Weights of a small image captioner.
Model: 14.8M parameters, encoder arch convnext, encoder moe expert_choice, encoder patch size [4, 4], encoder depths [2, 5, 5], encoder widths [80, 160, 320], decoder width 320, decoder layers 8, decoder activation swiglu.
Data: trained on regions of photos with short descriptions (Visual Genome), 1.6 epochs.
Rows from block 7 of the image encoder of a small image captioner, named by matrix and row number. Rows with one number within an expert belong to one neuron, the router's apart. Each number is 128 + 32 x the weight over its row's rms, rounded and kept within 0 to 255. All counts start at 0. Numbers have three digits each. After the name is the row's rms in percent of the matrix's.
Before each expert's rows are labels from the 100 images, of 14976, where the router gives the expert most weight on average: "patch colour" is the nearest of a few named colours to the mean colour under the peak. Only what is clearly more common there than usual is listed. The data: regions of photos with short descriptions (Visual Genome).
# router: router (encoder.blocks.7.mlp.router.weight, 16x320, trained with AdamW), inputs 214-319
# up: expert up (encoder.blocks.7.mlp.up, 16x80x320), inputs 214-319
# down: expert down (encoder.blocks.7.mlp.down, 16x320x80, transposed), outputs 214-319

# expert 13
patch colour: white
router.13 109:183118119139124135129133155133146140151138100084107151154164113115131148166048151132099158170114172075097112111133129115132115141180151107066172134160140180149114128171128099088066134075062112138099151082176117132136148098076138142166124154144092153102148139187128152155143114152102139101139160116134157154072073139154
up.7 100:075128118078135196126157068076095151092089142121090108107116184087148116175081168067094105198184091078133108088120183120150124131132108115113162155177121187122158129112114121186120140101167142194094111159129135094183101061125113141088184151174099096178128126133151114113108146128126077115126193055166168171120145149175
down.7 097:110085118115210152142133165118085168135141166133127089137134147147129107101134114079171112097164147104110130097123166131177113139179154083134132150138101130138162113135191132094117113087092186134111151066095131162124116164102135131153145081055178073111127168208084134126155184117202078155105136145155206100176192169140
up.8 097:110107151176099137146127149074102136062133035121103127070148167078096184119129158109134112116129107178097193167115125188107180081185133106131097093117170120066147094102086113131163115118147127141126137062092143158146136169099130126117125174069169116155159159100096135088081078180112123148099183182109115152137097143112
down.8 102:185139109053128116135081147190109131148141154130114156145131172139132109113137180093141108217105163096145149121144125111175138058142124110147146142107146163114107138153167090138126130084151142107145140170101141137123142146134126161097099150120107122181110193081124215108105186152122103156073117097141156074162124103114
up.9 089:141132154167063173176204134081143132109143172252152112142109099149115077136143122132104091120146118141124135102110115149095142164131119096112174103119110187062126156143168216173153125144114163106156122112125111222155120122134142112133119136064114167150148134086075133142136167094153100098143161152156087157103144126096
down.9 097:113134056122212183105074088098116166148114055111132136154106113112152113144133100147138092145161125084165099190180127137189124184130114191199103154102085112079133164131169135113072121101093043100158122151132071131112178157113143131140150131150117106168143102144087117088149160083120177127167167179121143130122083156110
up.10 090:108088078098131067129129124175083134143143090193105142124157089121080088132086075047140151158135152152119134165102126175138153164102115155082106145125103102118165146118186105101146149152099100147073186106075129138114182141123113078149113139182127168124082124201128144121138110151133114076094121134116103173112144101129
down.10 091:157147129134118161104155126121124099145186127156133062183137113111152126154124075150177173103160166170184127132123125138154146128155098117115099096176159129131109117138111170114128164139133091100125115134102077158125127144206186170133128159133098159113138136121128070116147125151167104135045175138150077109096087100093
up.11 106:123095169096109157154131149133135154097082118182151124098110156058134122144141137086159115129118168148076105136204146138079151112136143123127098107113158127124128161184126111107131053109225069093071095103128178142072116123140072170156102020092123151123173153120130169155101185169163111124158082105158123117195135113113
down.11 105:148141186108167086150204120131121182133122120147159132169084162146192176141182127166053160092099107071176116142126060088092125152148172136156116126105132155151098114139141138147145195111124127134128164181162090101150121167098140095108107045033076132186168146124088109117158110091089096104147086099114076059064185111113
up.12 102:110112112101043074119157110106117189154119132124125144120195123154100136146131165142115146118110167101132115135119160117125102151137157166108115193097120099092153112183150152120146137150155096138173143114121140138054125147133090140169133128088202105040123101108122110124134108160124192108126125100180099162094088146110
down.12 100:181109133150162160125117092078068168084174146106129147120150205084104114111175125149102059104102116156151158137110129090099140144164146114152125124138174107126127124200088122165174147083160190128086105136073188100114104152077117100124167148151169147157072115162144177126119150128144100085098110092110148165123146097089

# expert 1
patch colour: white
router.1 094:094114111162152150087164135096150092153094153105118054091148149159057101089144109100074153153150088123072118163149150121106138172118061162142072137140125159125155097181132068118114130147091180114166091150068055090100102143079144108124158113128084097166186146170171106129142150152112112106077114188125128186179142161162
up.0 096:130106114134126057152099119150171101058167188153153186109214069154154074135166096127191139141123123190108137094157123155147100175135139116094119134102173164162110094179121134099105175143134108098091100125176190092073169146190124069113113122110095184121121086107144135139094148090154195153122112052092145077129079122152
down.0 101:182168161108131159130086121131192161118133116103114160160130095095170139129154103123087139171164121136120105090141132107106134068097188082146152129152128128112158102151171163153096136146082139059119187110140102150080112134110172083120091132134132103143142123141142127147115187090116191084104118135146169156088162152128
up.1 108:161166106113116150135099097117114140166173145125105120077095159148106065167120144117108115107143137158127138100141172127106109114112079110144051148114108127168087150126049160134106147145202125101196144124140091081085036181155143126116109125109176124163205104077151141094115107134149087132084061153067091135083170160104
down.1 103:154132062122151090144140146075140187200122095094153073108125175113119108112141148082103154138094147155138129079095107120148177090126220085123151092103086153166090195115126178111121179077084119179113073106115134170114140112069120183211147133171132126151099109077155158105136170179099162083137113187113101140194153144091
up.2 101:181089090132162106117097162100114188135080174131111090084101136133093205094133106173200134135087075136139127134162087091130177149099136064116087159090165103119110091173125132169131107139126167104109124133144143145165164175144117129068124128135140082078152134157157152113101159141165134146091149117091036152138119153087
down.2 105:103164073113091131124172063056155137142111090085078122119110075184143183117138112108155183158106117211140112103118121089099089111102118034174100177107064141155116116113134107137156137093140164112178159132141167156172112173090080129109115153105107105142093091166127122117093057172191145141108122115130092135119157184154
up.3 100:086105114120130175135112172131096150126131064095084086084124111111062168140123147130103175080082093126181116163093113108179094173157137164073143105145137103126147140137164159110130108171160111128163179173092098112115130110125159140099152111122089100194173152115138113143138123131165127131149145129121123115140092122165
down.3 098:109147108174068092086107074123141085139095127180160138147199151059103152098140094115173120149109119156102136177122121088174071194164134126142163194138102122151154143121130153129163121176160113148169122112098126116070156139136089142152155125153163126160144148039158157168126180142069156123104071105146099109126154157130
up.4 103:099159126091115169116121116120136156091134091174123114087095161101197130126198124168122111113186066178156133098185214218171115094128093133164131123156094144156082159193111153116112062141123115111139165085106064164113100077087118083089090119188154099078189135125175141108179087089181140147159085155139160101093150143121
down.4 096:079089139142139104185137096156179143082113132063138101135131108121108085147107066177130185160067146138101154105063142098124126117108105131131110164118141151162090133131153110078129149183149187185128134135142114181120206103129178148074140149062134126059122098112222141157084109189121173069139120091130166115097114134166
up.5 104:131124160163109042143111080128069079123188168100122163153154111109048065081072139154159149139142132147131115161103077113150152137122102115073133107125141157082106116127135090172121137136126158171163173132074189127148137163112132090154122143102083150141132101105106121100137147137088096153068169144130082197071191125129
down.5 101:127145128126127118116176128083115120076156093143110159121124128130175125160097095130114152154091141178158096141141137097107148145097132124174117207158089037111181096070157098091108193146152045155106139091152099112084150096128139120151082191139133125216100124146123134068193097165124132151078103106154164125108095093103

# expert 5
patch colour: grey
router.5 096:150133112174120121182149087185085126101143072093093102179134140181093133166098128110128112097142159154136089153143122078123098150177140080151076146082092140174096136073091117189115139122128114128112084153094136140150133157139148100090117081135133120099121080076168096151111137087089148135159207080165118136152165133138
up.7 106:118125110173094110109179087153117155132172101116141084165137154157187113120106110145108063136158170056148097117091150026118159138123149154130139153165152183150133160167132054128151123111082121151100144105105160136096162156091133079141147129173105183145091126112125125189132150119097120084062128084183132158087089146111
down.7 104:126100141120107113114109136090109142117093153182115078105066166131116159085102103104114079162125099134173118154158212134166127116160192120130152201092145144139174081192137165153133099138171069152168155154124094071111154116109069126148129134085125134120140114150080099136158111141095163100157084146115149110105152162168
up.8 102:161122117141116164107082117135156129087112116083117130098102173159156096115145090121114144178119135149152132124095059109151105076141155154085077079070141122093142145154144120134141171111167109128092118156115171133089090072093134151078125154104166100117169099126137154121164191093111154155112144137141115157157122128099
down.8 107:083062117076143142171178135157089163095152088125111115117176099113152132132156097093132112112156150147123147125110093085129161093119077113099149095116126130036103137164102118063122118179095134125169093106126145079139153125187096130146056083121107142081155152088150145100101169128120151133108121160153025155149062172137
up.9 101:136161113114153087111122078179137152117126124096118088110162092113094107144059117168131143146144087125138140093153115076179116149157108069108106048092104091180130178094168118111175095132145092143111131104097128185142141126140142120117081169145130145086135181159139126191090151131106135154137177161147171168119143171220
down.9 100:109101112078137187161189144142133106104144148097114077091174108169108106138117131092145164086095078136092153116128116123138095131092125074180109041125155109125095163123154180123126148138116201088113116113154144174157145139147120125137151113175134134091157125071167181132157178123093100131104077128168154145124093113098
up.10 098:103055140114108096148140180157143175174136136118138126122095119165121193127084124141156102177113064083157105107106152124110103087116082088156109120153135039102113163116089166161084134138115137138187155171148057118138123140161120179120103142060103198153158113101176146163157127135112084186129147143121143093163104164123
down.10 093:167172113157089121130103157109077080126142128119077127120092120172161100134128100173133102151121110119109094197132109165183144096108173104091122076160132185100132068194111153166164108142076143135119098141164101174153126088102137110157146137179186122127059183135107166158104162091095112118181164154119036164105129130109
up.11 097:187129112120124166176148046099085076085199176094081066129123171095075112156095187160098040166150169103150063142188139119099137125080096128084140157151133126133118100130106120094115106146069138154116151148147087102149186175137138135182121101175134113090129088116168101153062092129116166145074084181093114055093106162152
down.11 097:124216203078065188109185152102110145064130130131111098138094133187123155100140153129146165134161111168117102114117117117134152145097109147088139120159114170155181065126166161130119146168133159103122144176139167218076119113127096151124140114139102115094109169088130160093092152101166103141136104077149141143154119168088
up.12 097:058123133135128138085140111140093102116115130121079114097123161117177150111114150086082106132166165069115142145124120117080112112098105132168131163149149143139053115129064134156099099110095115083159113142107147063140082148113126104136159133114156127160120117093091164136118149141147107130207119135075156145158092126097
down.12 096:076191178160111137164175110103138135141167116169146104132143156114147145109107150141166072100129110113147116083182113165113119174109085163136129140174148205140131108088107089159162145124098170132100126125153166108104123161076050122173124116147101159125106132172124164103152122097085145148127156119154114083109159171131

# expert 9
patch colour: white
router.9 099:085130183137111212119102170100154119130200112168140126104208073172078127087090107085100120112166111142071140124118097148147150061113156134144094132097103102124151083121168146178133155127135133169133158074141156126115154149189095153166100142160138095176149120121152133143132061159144087130140159126139122151129094079123
up.0 103:081198116125109180135104145133091150090102160173110101158127109200113160127125161095114089114137200144096123129145125118206108138080136190077143089099180108151142149060112092157116099117149145125076180125106054114144161179087143184062148088127133157152166111075174086104120148187104102129151169098172169097093134163098
down.0 102:155127098120189096176111140080109186139138135159141119086134093086107180125135118164113176162130106077130165129123077178143162128142170116118100110088162066086134132148137099105072162119120172105135182099137185181094121108094130121137126039110123153122131149107114186143195161177090136133124168158131144095105164048116
up.1 107:128102129141092104146125128114120136153136091063185136168149118100146116098169154105155155104161114136091092142140101102157076087062126101082122136079075170129098101146163102170099136110207108137094146145093122086101209113133106123125140141153085093130167186135091142158130117102120045116169173105146113159165078126191
down.1 104:111123069112138174095162095130155126162131074101117112104133143152145131130154078157121070153116174158148149123115206126184127132100115132186153147101102152163071103122100144080127115155040156141092198160140145119101111082129139124166098133147130173154151154168069129153167104178220142142186120124173180152155136139204
up.2 108:159127156094165076157126161146194228159058132145075098079155126079109089121097160153092143112105126134109167218155134147131127150117122211131145059139120074107044127150103176074142133139127116104168116179098118141165103119164035087145098116165083131154146177073094151144137162113144156095143159124156121146099178146132
down.2 106:212221146156135171115081134090113154131186148155159144101139134113127115192115111152166113100177117120110139145158093150105085171157108182112169080094075114169149126110189143144217101108190137099120124103076078147101166133152105062119151141202140119151125082130135200105120119130098107111097138168121151096070122101202
up.3 110:105222130140073190143109116168144101099180107135153115163084136133073121150147159149131089109146146136124126140143108118139103171148154109091118168104105126094085142132189152099150143139121204123189101155146114176116130117083157117120105214124143158139154144167132139086111114109135098125106097124102152157140103121108
down.3 109:148124126146105122121115115073131138125096095076109132099139129109157092109120114113135140142150116162140184168197140158127130150161091084099165150145157135163197155181152145110097117149157174196171148144127145135165165137160159172203096106142143101193154127122149255126141121188126101128077080100133117141136093122174
up.4 097:092095144119132123067181105210109112180110138160094172192122101141139119066079092089071103124152133087059091140096190107178072122129108117100129098147121149142136110195153102123101156125106083125133118134138141103127143113115148147122113167175089104079131140146110055130083139109140114103148096123120104190205184148169
down.4 106:157090096142132134117148155180139138161102147151117111125135155152147100104146079143142092197101156110088125108098150094130122207117114102162088110103141131187177132083144102108128130156156092086124131043152141092120134122127075124148090151187170136113131129042149083073092163122156153121126136193124178136112101141145
up.5 099:146103179120071107106128101109135162146110124114151148135113112123072111174122132132097100103162157072174115187139161123201156097138143083134183119137120152084189108077152143157136032169144150121119130158121133151121206138123107080194133166140092125106120172157108109160121152076127185126068149170114154147152091130100
down.5 100:087090100118151111111167121047143132101083142157126070183130164139163093118120159146112131123102133144132135142143044154128118205141137127125143168086098145129175122199143147052095081131089075138103138144119094182101088118087111116162162102155160104172167132085121161202147079115102158161158169080061136104180102081124