Weights of a small image captioner.
Training: 5100 steps, batches of 64.
Data: trained on regions of photos with short descriptions (Visual Genome), 1.6 epochs.
Rows from block 3 of the image encoder of a small image captioner, named by matrix and row number. Rows with one number within an expert belong to one neuron, the router's apart. Each number is 500 + 50 x the weight over its row's rms, rounded and kept within 0 to 999. All counts start at 0. Numbers have three digits each. After the name is the row's rms in percent of the matrix's.
After each expert's rows are labels from the 100 images, of 14976, where the router gives the expert most weight on average: "strongest on" is what is common among them. Only what is clearly more common there than usual is listed. The data: regions of photos with short descriptions (Visual Genome). In brackets: how many of the 100, against the usual share in percent.
# router: router (encoder.blocks.3.mlp.router.weight, 16x160, trained with AdamW), inputs 0-79
# up: expert up (encoder.blocks.3.mlp.up, 16x32x160), inputs 0-79
# down: expert down (encoder.blocks.3.mlp.down, 16x160x32, transposed), outputs 0-79

# expert 10
router.10 102:517478596427550506513528404484539534581396512415586499476557542446463533560581462475434536469554490430554539445560521500447553499557476448543515435471499509456493492461462541386525611391491533553444469492563497478559518446434421588518478427
up.0 098:540484564491552531470592490552536546562503532481490493521561573568487463490562535467480400480541441392545577490475443505372528406435515482569521496508516441389542629462476557542493520451426568561501473606464560568556443533511462514446401581
down.0 102:540451547509433518406443462565549489474483506538444524512458540544479465675479466484548477539515475431504429581460486489492477542433538427574413461500443518495473527556444449500477553531525427514481402461468541523503541555504539524477497521
up.1 096:549545518497526556487540498424638507556555447443517543515593488444513545497486459499515521545542469385539621494540575488476476553532402362534474549458538496470538487481447525582539445447442525573380457494513512534557513449507409403413475514
down.1 101:520452426486563478427548516500520464388507613429527524561600520493445455537448485503466411480601515432498563528516513497572460542503496526451445559475428444555456559539520480538507415496590496530402503460488452458438532458506486498624523563
up.2 085:495511453530495509478464395520567530527555490428572470536529545481541359433461434581512533460574468514545451560504491556537451417448474460490447528479513476419447430565551514516511503520505510480495505530545514467486479503535520401439507566
down.2 092:491465512457498594462417498436514563433576480569470541510537578439608593471521471488472585504450509452497434532411459501502449414602513457483596524381558530505534505491488508464509464484581471476578583458455450559421333474539426518538480485
up.3 105:526479535551515507496498517443447454479373591473483516435452491523415512491518513481447475476552559499489506577547455503539482504489505472514532495552481571492541460523533487459478452478507440541474514569533405551483532506435505535494352417
down.3 105:492498511565554461562514473489473496505474561502500461461540474474470532651477533631566452545511537552476562515611515510470441546420515474460506539557459521489431480544512441543466426434519452492576535475422540440523467498532494545503534470
up.4 105:471469573453504537475453538474462530453492542469553429536567487406467552573458458421489476459483455547500471479512531551465517483520491431532457445437564589534424425421487418489505565524478539562452467487600458518420406506486483613515540604
down.4 104:449535485478477476540415541528535522477506552520447436454563525536602473532367528555489503444450499529495588433486511481431545479545561469435557454527432531495474497454382485511479553461449493465451484554588468429365561517527453373454446542
strongest on: text has "white" (31 vs 11.4); text has "sky" (25 vs 1.7)

# expert 0
router.0 112:535525446445537532511493446479535537537565503473569508505420521451582499464475537521526539458494412389534471429492550523515465472495495519479548518498477487439473487526445633554602518441380494385472574483546513522515565487479557563463370503
up.0 101:537471483526445395473430484556524597515519487468403513575546451488455474471427599487559446511495482567506524442507475513439519469511470430493528524609544443470522396494486476538581565457491497479536502475482516505483439473512535477488473499
down.0 097:461558482608555503528647452520494580499482407550476559446484507551478445451481477486556509450495452534449564486458456547524527446480472559512467438461489488500595409536502407498568571570571443464491485575504470457527473534497530403580479405
up.1 103:505494420501464483556526491536470519485428468449560633452459580486551492452451437503493507520531565510484435492403531392577462479475576420423543439439386463514476480520479517517435545601462493493480488500543461559464486441528573551500543465
down.1 100:490457393514541502567409510554514502440545464568534545537473545396464499450522530504545507517522471598427543498504574454459458504484475528445523430517492558508652570483596514479557550485612507399521566427571485558578461461534576516538560485
up.2 103:524494431548635515472550476499486472449431554476421550483460523621524483613509481547508478460483460466498504466491519487594409507560553435508457480489518496413564478439529508484565598558473438498550579594421488551496514487523480574454542620
down.2 100:508488539558533572580480482559467520449608522506620477480552514557555466510449423438508476435445458387473480471564456456492523513468533497458545517523491470523574520545466569412473531480539555448594454468598436486388602459470500554506487455
up.3 102:472525554489457526431473477494503548486548478480516427435577489509648527543492477485499542470458541489413503538558444540545470500517475460602598533552519510496527524523475556506483495560532513521531449495462526489446408473456432520475498528
down.3 102:506610468541466530346541532515432415516482430535497501458442615579545566550485500581449458483642499477477550458471500391535558526505549527543535537504524476505535522492506571574437474520498506550549417454534434504464546506534457529457441524
up.4 106:492616519462569490570409464365514416479575564506488451523517483514510549457525520504516500496477514456515487406448440442523503488427438532504497537552443529514597518551580482495538480460486526550496520521477538550497457465548450492603452508
down.4 103:520459587558487490501529391448427461525470574477570564471595572477439431613539463494516484440460449463474511572509461460552480530473505506458539473553463561594479457504547498528522519522478483537411431545513503513508506552550440433460538571
strongest on: text has "sky" (34 vs 1.7); text has "blue" (31 vs 5.1)

# expert 9
router.9 093:516558558511486488502420564555529471522464449453472522580482471474472560434505546452591418509482524483462472491521489487463458425408505421446468549579433483592540504439473495396508611499526556490493528531463514416516451557526481541456604575
up.0 093:493516498472504530545577504509445494519496504443589472412489438521418436574515528526493660476543523516541503461506475564523438508509466481553468486457453426476510429553524487476516478461505422453526495596432552567451438436512537530443494484
down.0 094:529552422411479448434491492502437465488433391496506461519488526489552463524538517475369496522481514523587450460501484488484447414559552539552617549490469466549592463464488519499541516457494544566554475465475413562518542515522508479504457412
up.1 099:424527393456508504471493489469529417538518490430507445451538444546464482522557536489502542479442468508520412494490437466526549520511500396474435438585491501585429518623594531524528587464526504581537439482463481479507610494536526621568504516
down.1 100:533477535512552489484515468531450497389504541560500496477531495497558477510522480610508522558472468464470521446481502480509468491609452545454446435597545488477541548501533531558527403499449472480593497537458470503399481463529451456539472618
up.2 097:636586526499502539532587450476501568556574525501417376452439513483560552545589479596481518487528512533544479574567491472429466523519436486516537460537579479477603584490528469493372447512516416470438470580462592512604510509439508449574564449
down.2 096:503519424546517478461542473552519529586511567564399498455454478525464628455527556487421452466477491518454453502539525456515518593534492546450543422409543552543479497533396502532577527466482404547514474436486551530523453584493441455508520366
up.3 107:563556444483511530554478591589582529486534509509488521511556392504373542419554478516605490509522459462420475489441466569504464466475543441468543445473526499512472560490459517470540535498466523524512434585425470464538549598429521502318551541
down.3 108:544520491556530481516480552554491580525507528364512501464527505471505483544415409482555574503518542560420554523430505512508591456474469566541523603568531495512554510478543504551446505503525455523512551523371439527495521501439439509425485533
up.4 106:501536475507496464425438453519459518496410493483501463587553535534596553511522485399491461490510554488490371493434455502584531504541437446487455540466557441529412449496621579506466594465464549500571436462495521651531490450514467536592482450
down.4 106:525477473411507496595485505533423502518483596476481559410479476498540551426517532580544450596426512548457533551465455470515484493496605537430507423563567539440435501428560526547590521534558392477510565599597550499436504524575518525527553443
strongest on: text has "man" (37 vs 8.2); text has "wearing" (26 vs 4.9)

# expert 13
router.13 105:499555457455520544498420444534554441446449490511506483416534463506486567480465448404490461529431492587531511457531534613471528468513541574437505457564512513489377508587495523578477510468469427534502504534542556478522520523501573490479522487
up.0 105:471505548411486521465466407486646441572445546537479549568566494558495506551505549572469468511479490505499535520427453566512392436465556507476492497484576468509502489493580484478459463471538457448514583489487414474424539489496460476556566445
down.0 107:573526478521511505441518386482551457482467455532498484505494483556532561437514443494533463463500569453464448537545517592484512508472484540550551521524489448500477467484541429675469517489578579431486422419483454380479554420509481574599546558
up.1 096:463464452503514433467416464581444462520505493536494560459379492499427588532546558476467531460458485518500443454591541511551471480479564487459531535451538489530484399473538549461520521499478492545466572517464514530491421488475405568477409530
down.1 095:525477534524525534505539469420576529630453513538450493492486467506462394473557544534493554491490438544505557463499464576574531507495522632466609558558490619505475513475559534519505563505443527456543492468532453569504500384488484416504564485
up.2 089:547436542510572525488567372520570470442586443501496485499574497498485596527436570572510584464483502524471547525559509459443415461501530495492496491546527537554498506512359464508493481554495459501490541528476594357542485593432485411506578525
down.2 099:445570490542494445470429424541473549492560519438467481542475523562586534555441445478470385476502511507519521448487496495548478600477431484465454443616446493471473459501547521401483458473560434655492381520506455573446558592512534515480474490
up.3 108:561523475576506507528567538534436505524463495554483514460551470590561479442483471457491399544437498612503479509577421498472594514605417519504503603415477410579481504566535509614456543463551505506426440533416530491447517510520459384492568432
down.3 095:409526509437451435457460553515574421564416426553547497587438550474577492498519516608427469491408498424560573461525540583478503569535435481521476477512510403562559457470507466500443540486529461459388544456410498424486532425461517458476512496
up.4 099:498534472478514514455477490594632458586489525542467453450599533367488375496498460355531426614552479503570482517483428583596450529562571493558497541564521484513520415417526515553515549560516489561484475583562500473407496536518513516512498482
down.4 099:509509440479565496519481583497387574519538407519559499526475560498562535491477497454475537622463397544429456578548483549396467383473489514541492530502598379528489481522498487536393528483544438547518572472574453518447564398510541504490513516
strongest on: text has "window" (27 vs 1.3)

# expert 7
router.7 108:499568508475423490539441454405546590467463508629425423425387568514566476526535515598535428524487505483465502499516498480603498460457566541483459488445528495524578505427468475555500491476524502502450549502522585487493578420515460505534446403
up.0 098:524477452547415522376422439491459499471493552437520481515447425556473478407448445516469474514547566473525591470491487544508487531533466567444538481460586584466486538495567535478498525504450492470593537545527506488508455426504489517494451479
down.0 088:443477401456490599546498516488470419565569612452537590508503442583575517549488513546535583447517511502555548472510480440579472600536468434504543494486495466538531525406428472491552485474468549441537553551535395492472403525485476507537549476
up.1 097:520568447474539517523509427511578480502571443423407550523448511481462448489529534561602534512537502483458449602525564513421439554584479463446502545475496451477385463466546400478473516505493410525432393507533443413507501561504544506589464558
down.1 100:549500402487500480494541440581540457491422565525494479478534529497567493487529481415485560498454586526513485476495535509530572498469511541564295384435530499542458464493486575527558513422495443468431484499432530475500544471481466503490508497
up.2 109:560471440475514436573506381556479470448521492533509558433512526516556457447527449564479471464558590534562466593497505507467534536437472480522477538428466480460525427394397480564426458588499422512510556538561453625531557548580534430468407580
down.2 104:463499482487468444485510429435542548464494551515460478426425480528484506543538472437509519507399454493433527491472497498476594443561482551523491525440534600486505513444434504493553605551450546530479537483508533454493497456523483452527494412
up.3 099:447496521478494575615426464563605531539433555567484494474519502542482537459549533408550539479526518545501539508416490491488542338450517438497563533435491490458414547531530406458522509611576551475523479517523465432497535468414519446391497517
down.3 102:490497493589597500518544556498436507491434435531548496537500614523527503623527548536592588479542437458442501547562470508485435440421443524410573555471537390520475457555506549417435479465473512547462499392517487584443480580508453552400573470
up.4 094:419535520566567484505575566500536443473555424497481549507524480552511535559497441414628485481549594504529467545456434552392548464473523529553449558530537435468534453567475477541408403529386475473488413543521426481640441544443487473568550452
down.4 096:506463551472518406429483526604471586489522517531433520502433507541556585500505538471515488479555591461557482540515589560416535450396597545459532521495491513591458520431447392397551548421514511455378454468559579565481501495487546491474567474
strongest on: text has "green" (34 vs 4.1); text has "grass" (31 vs 1.5)

# expert 8
router.8 100:537533490520427507432456463496476502539480584515553560469502374553533454616444400512503474449494501493463544528595566453513525514499398481543534523399497486451559620557488469442570508465523509456470535478482508647477433539555441550416591529
up.0 098:521486613564510496541571479416496421475450537464413562488488430566468415494537460560440513448453468465482548434499399539577462519504460488475506563500557468539460558511522464554486581366457490412537594467387493498447498416410621376484485462
down.0 105:567502459515484501484602518555458529609499460440446564537461573546393562529493509475489523458530497479530562427454498491569472420504477539477583477376534511468434521490472477435415544548479605453500442509496434399552534557471505587488489483
up.1 105:537485453435569509496445478509403366488524548374570526490487479462493564473472415546576447518496494553538468489565509495506501492488446548453576507455454473517517516503516594493515452480516553460531488530418490508560531481479489500507562531
down.1 098:503470464591522377553451455474504444425499461518460525502468416521546576557480520513372562448521537488512516499460579469501417544464496537527446473543429467489451540406573458495479588602486469562517518493503431528506577485588482464554498461
up.2 092:467534458451401563521522456506555519544474525580543466535467447476469506517516543541500513474431521583437474524483579504608391374436491493485527429542442538612434519405561553430511441420478418573568508415513533547487567572492559564572547610
down.2 090:496518495509480503528477402497682498492472437565452501484404504401528471509622590458500488519501553542474445465530494553422556481532582464453495551493587466473491430459412526486485463466515569570527505460434491434577566484473550482446477523
up.3 117:601548437472416543436443454517399478520410451578509481502517445523578531533507478554501493520494426522528524493477522380474479554516407546465529485542520504528574551481543595616518487564532496474485552567513528618486444578610469510440533538
down.3 110:522584569524506493582486515602537533448508506542511440571502450417542552470383528466476537459579407482500567519569391449505512412446498568414461533515520502510514521423505592526420373570476481519440447468495574542556511483430517406426479437
up.4 099:426446424510462501428532473423498527534520535499581557469479620589446468506544509561470511498324467511569619472461462502512477510483525507541470489523508512517559504478511531535540544489521443432465521474533355532515531505454540485518442501
down.4 090:468464493543536515522570438468486561527546472472541507521475545444359549606462517510539566465521486562532456577435543446501445547521557495551513524469422464443389551469561571558521544471594513483471563511593476437405569463447503525450480495
strongest on: text has "white" (32 vs 11.4)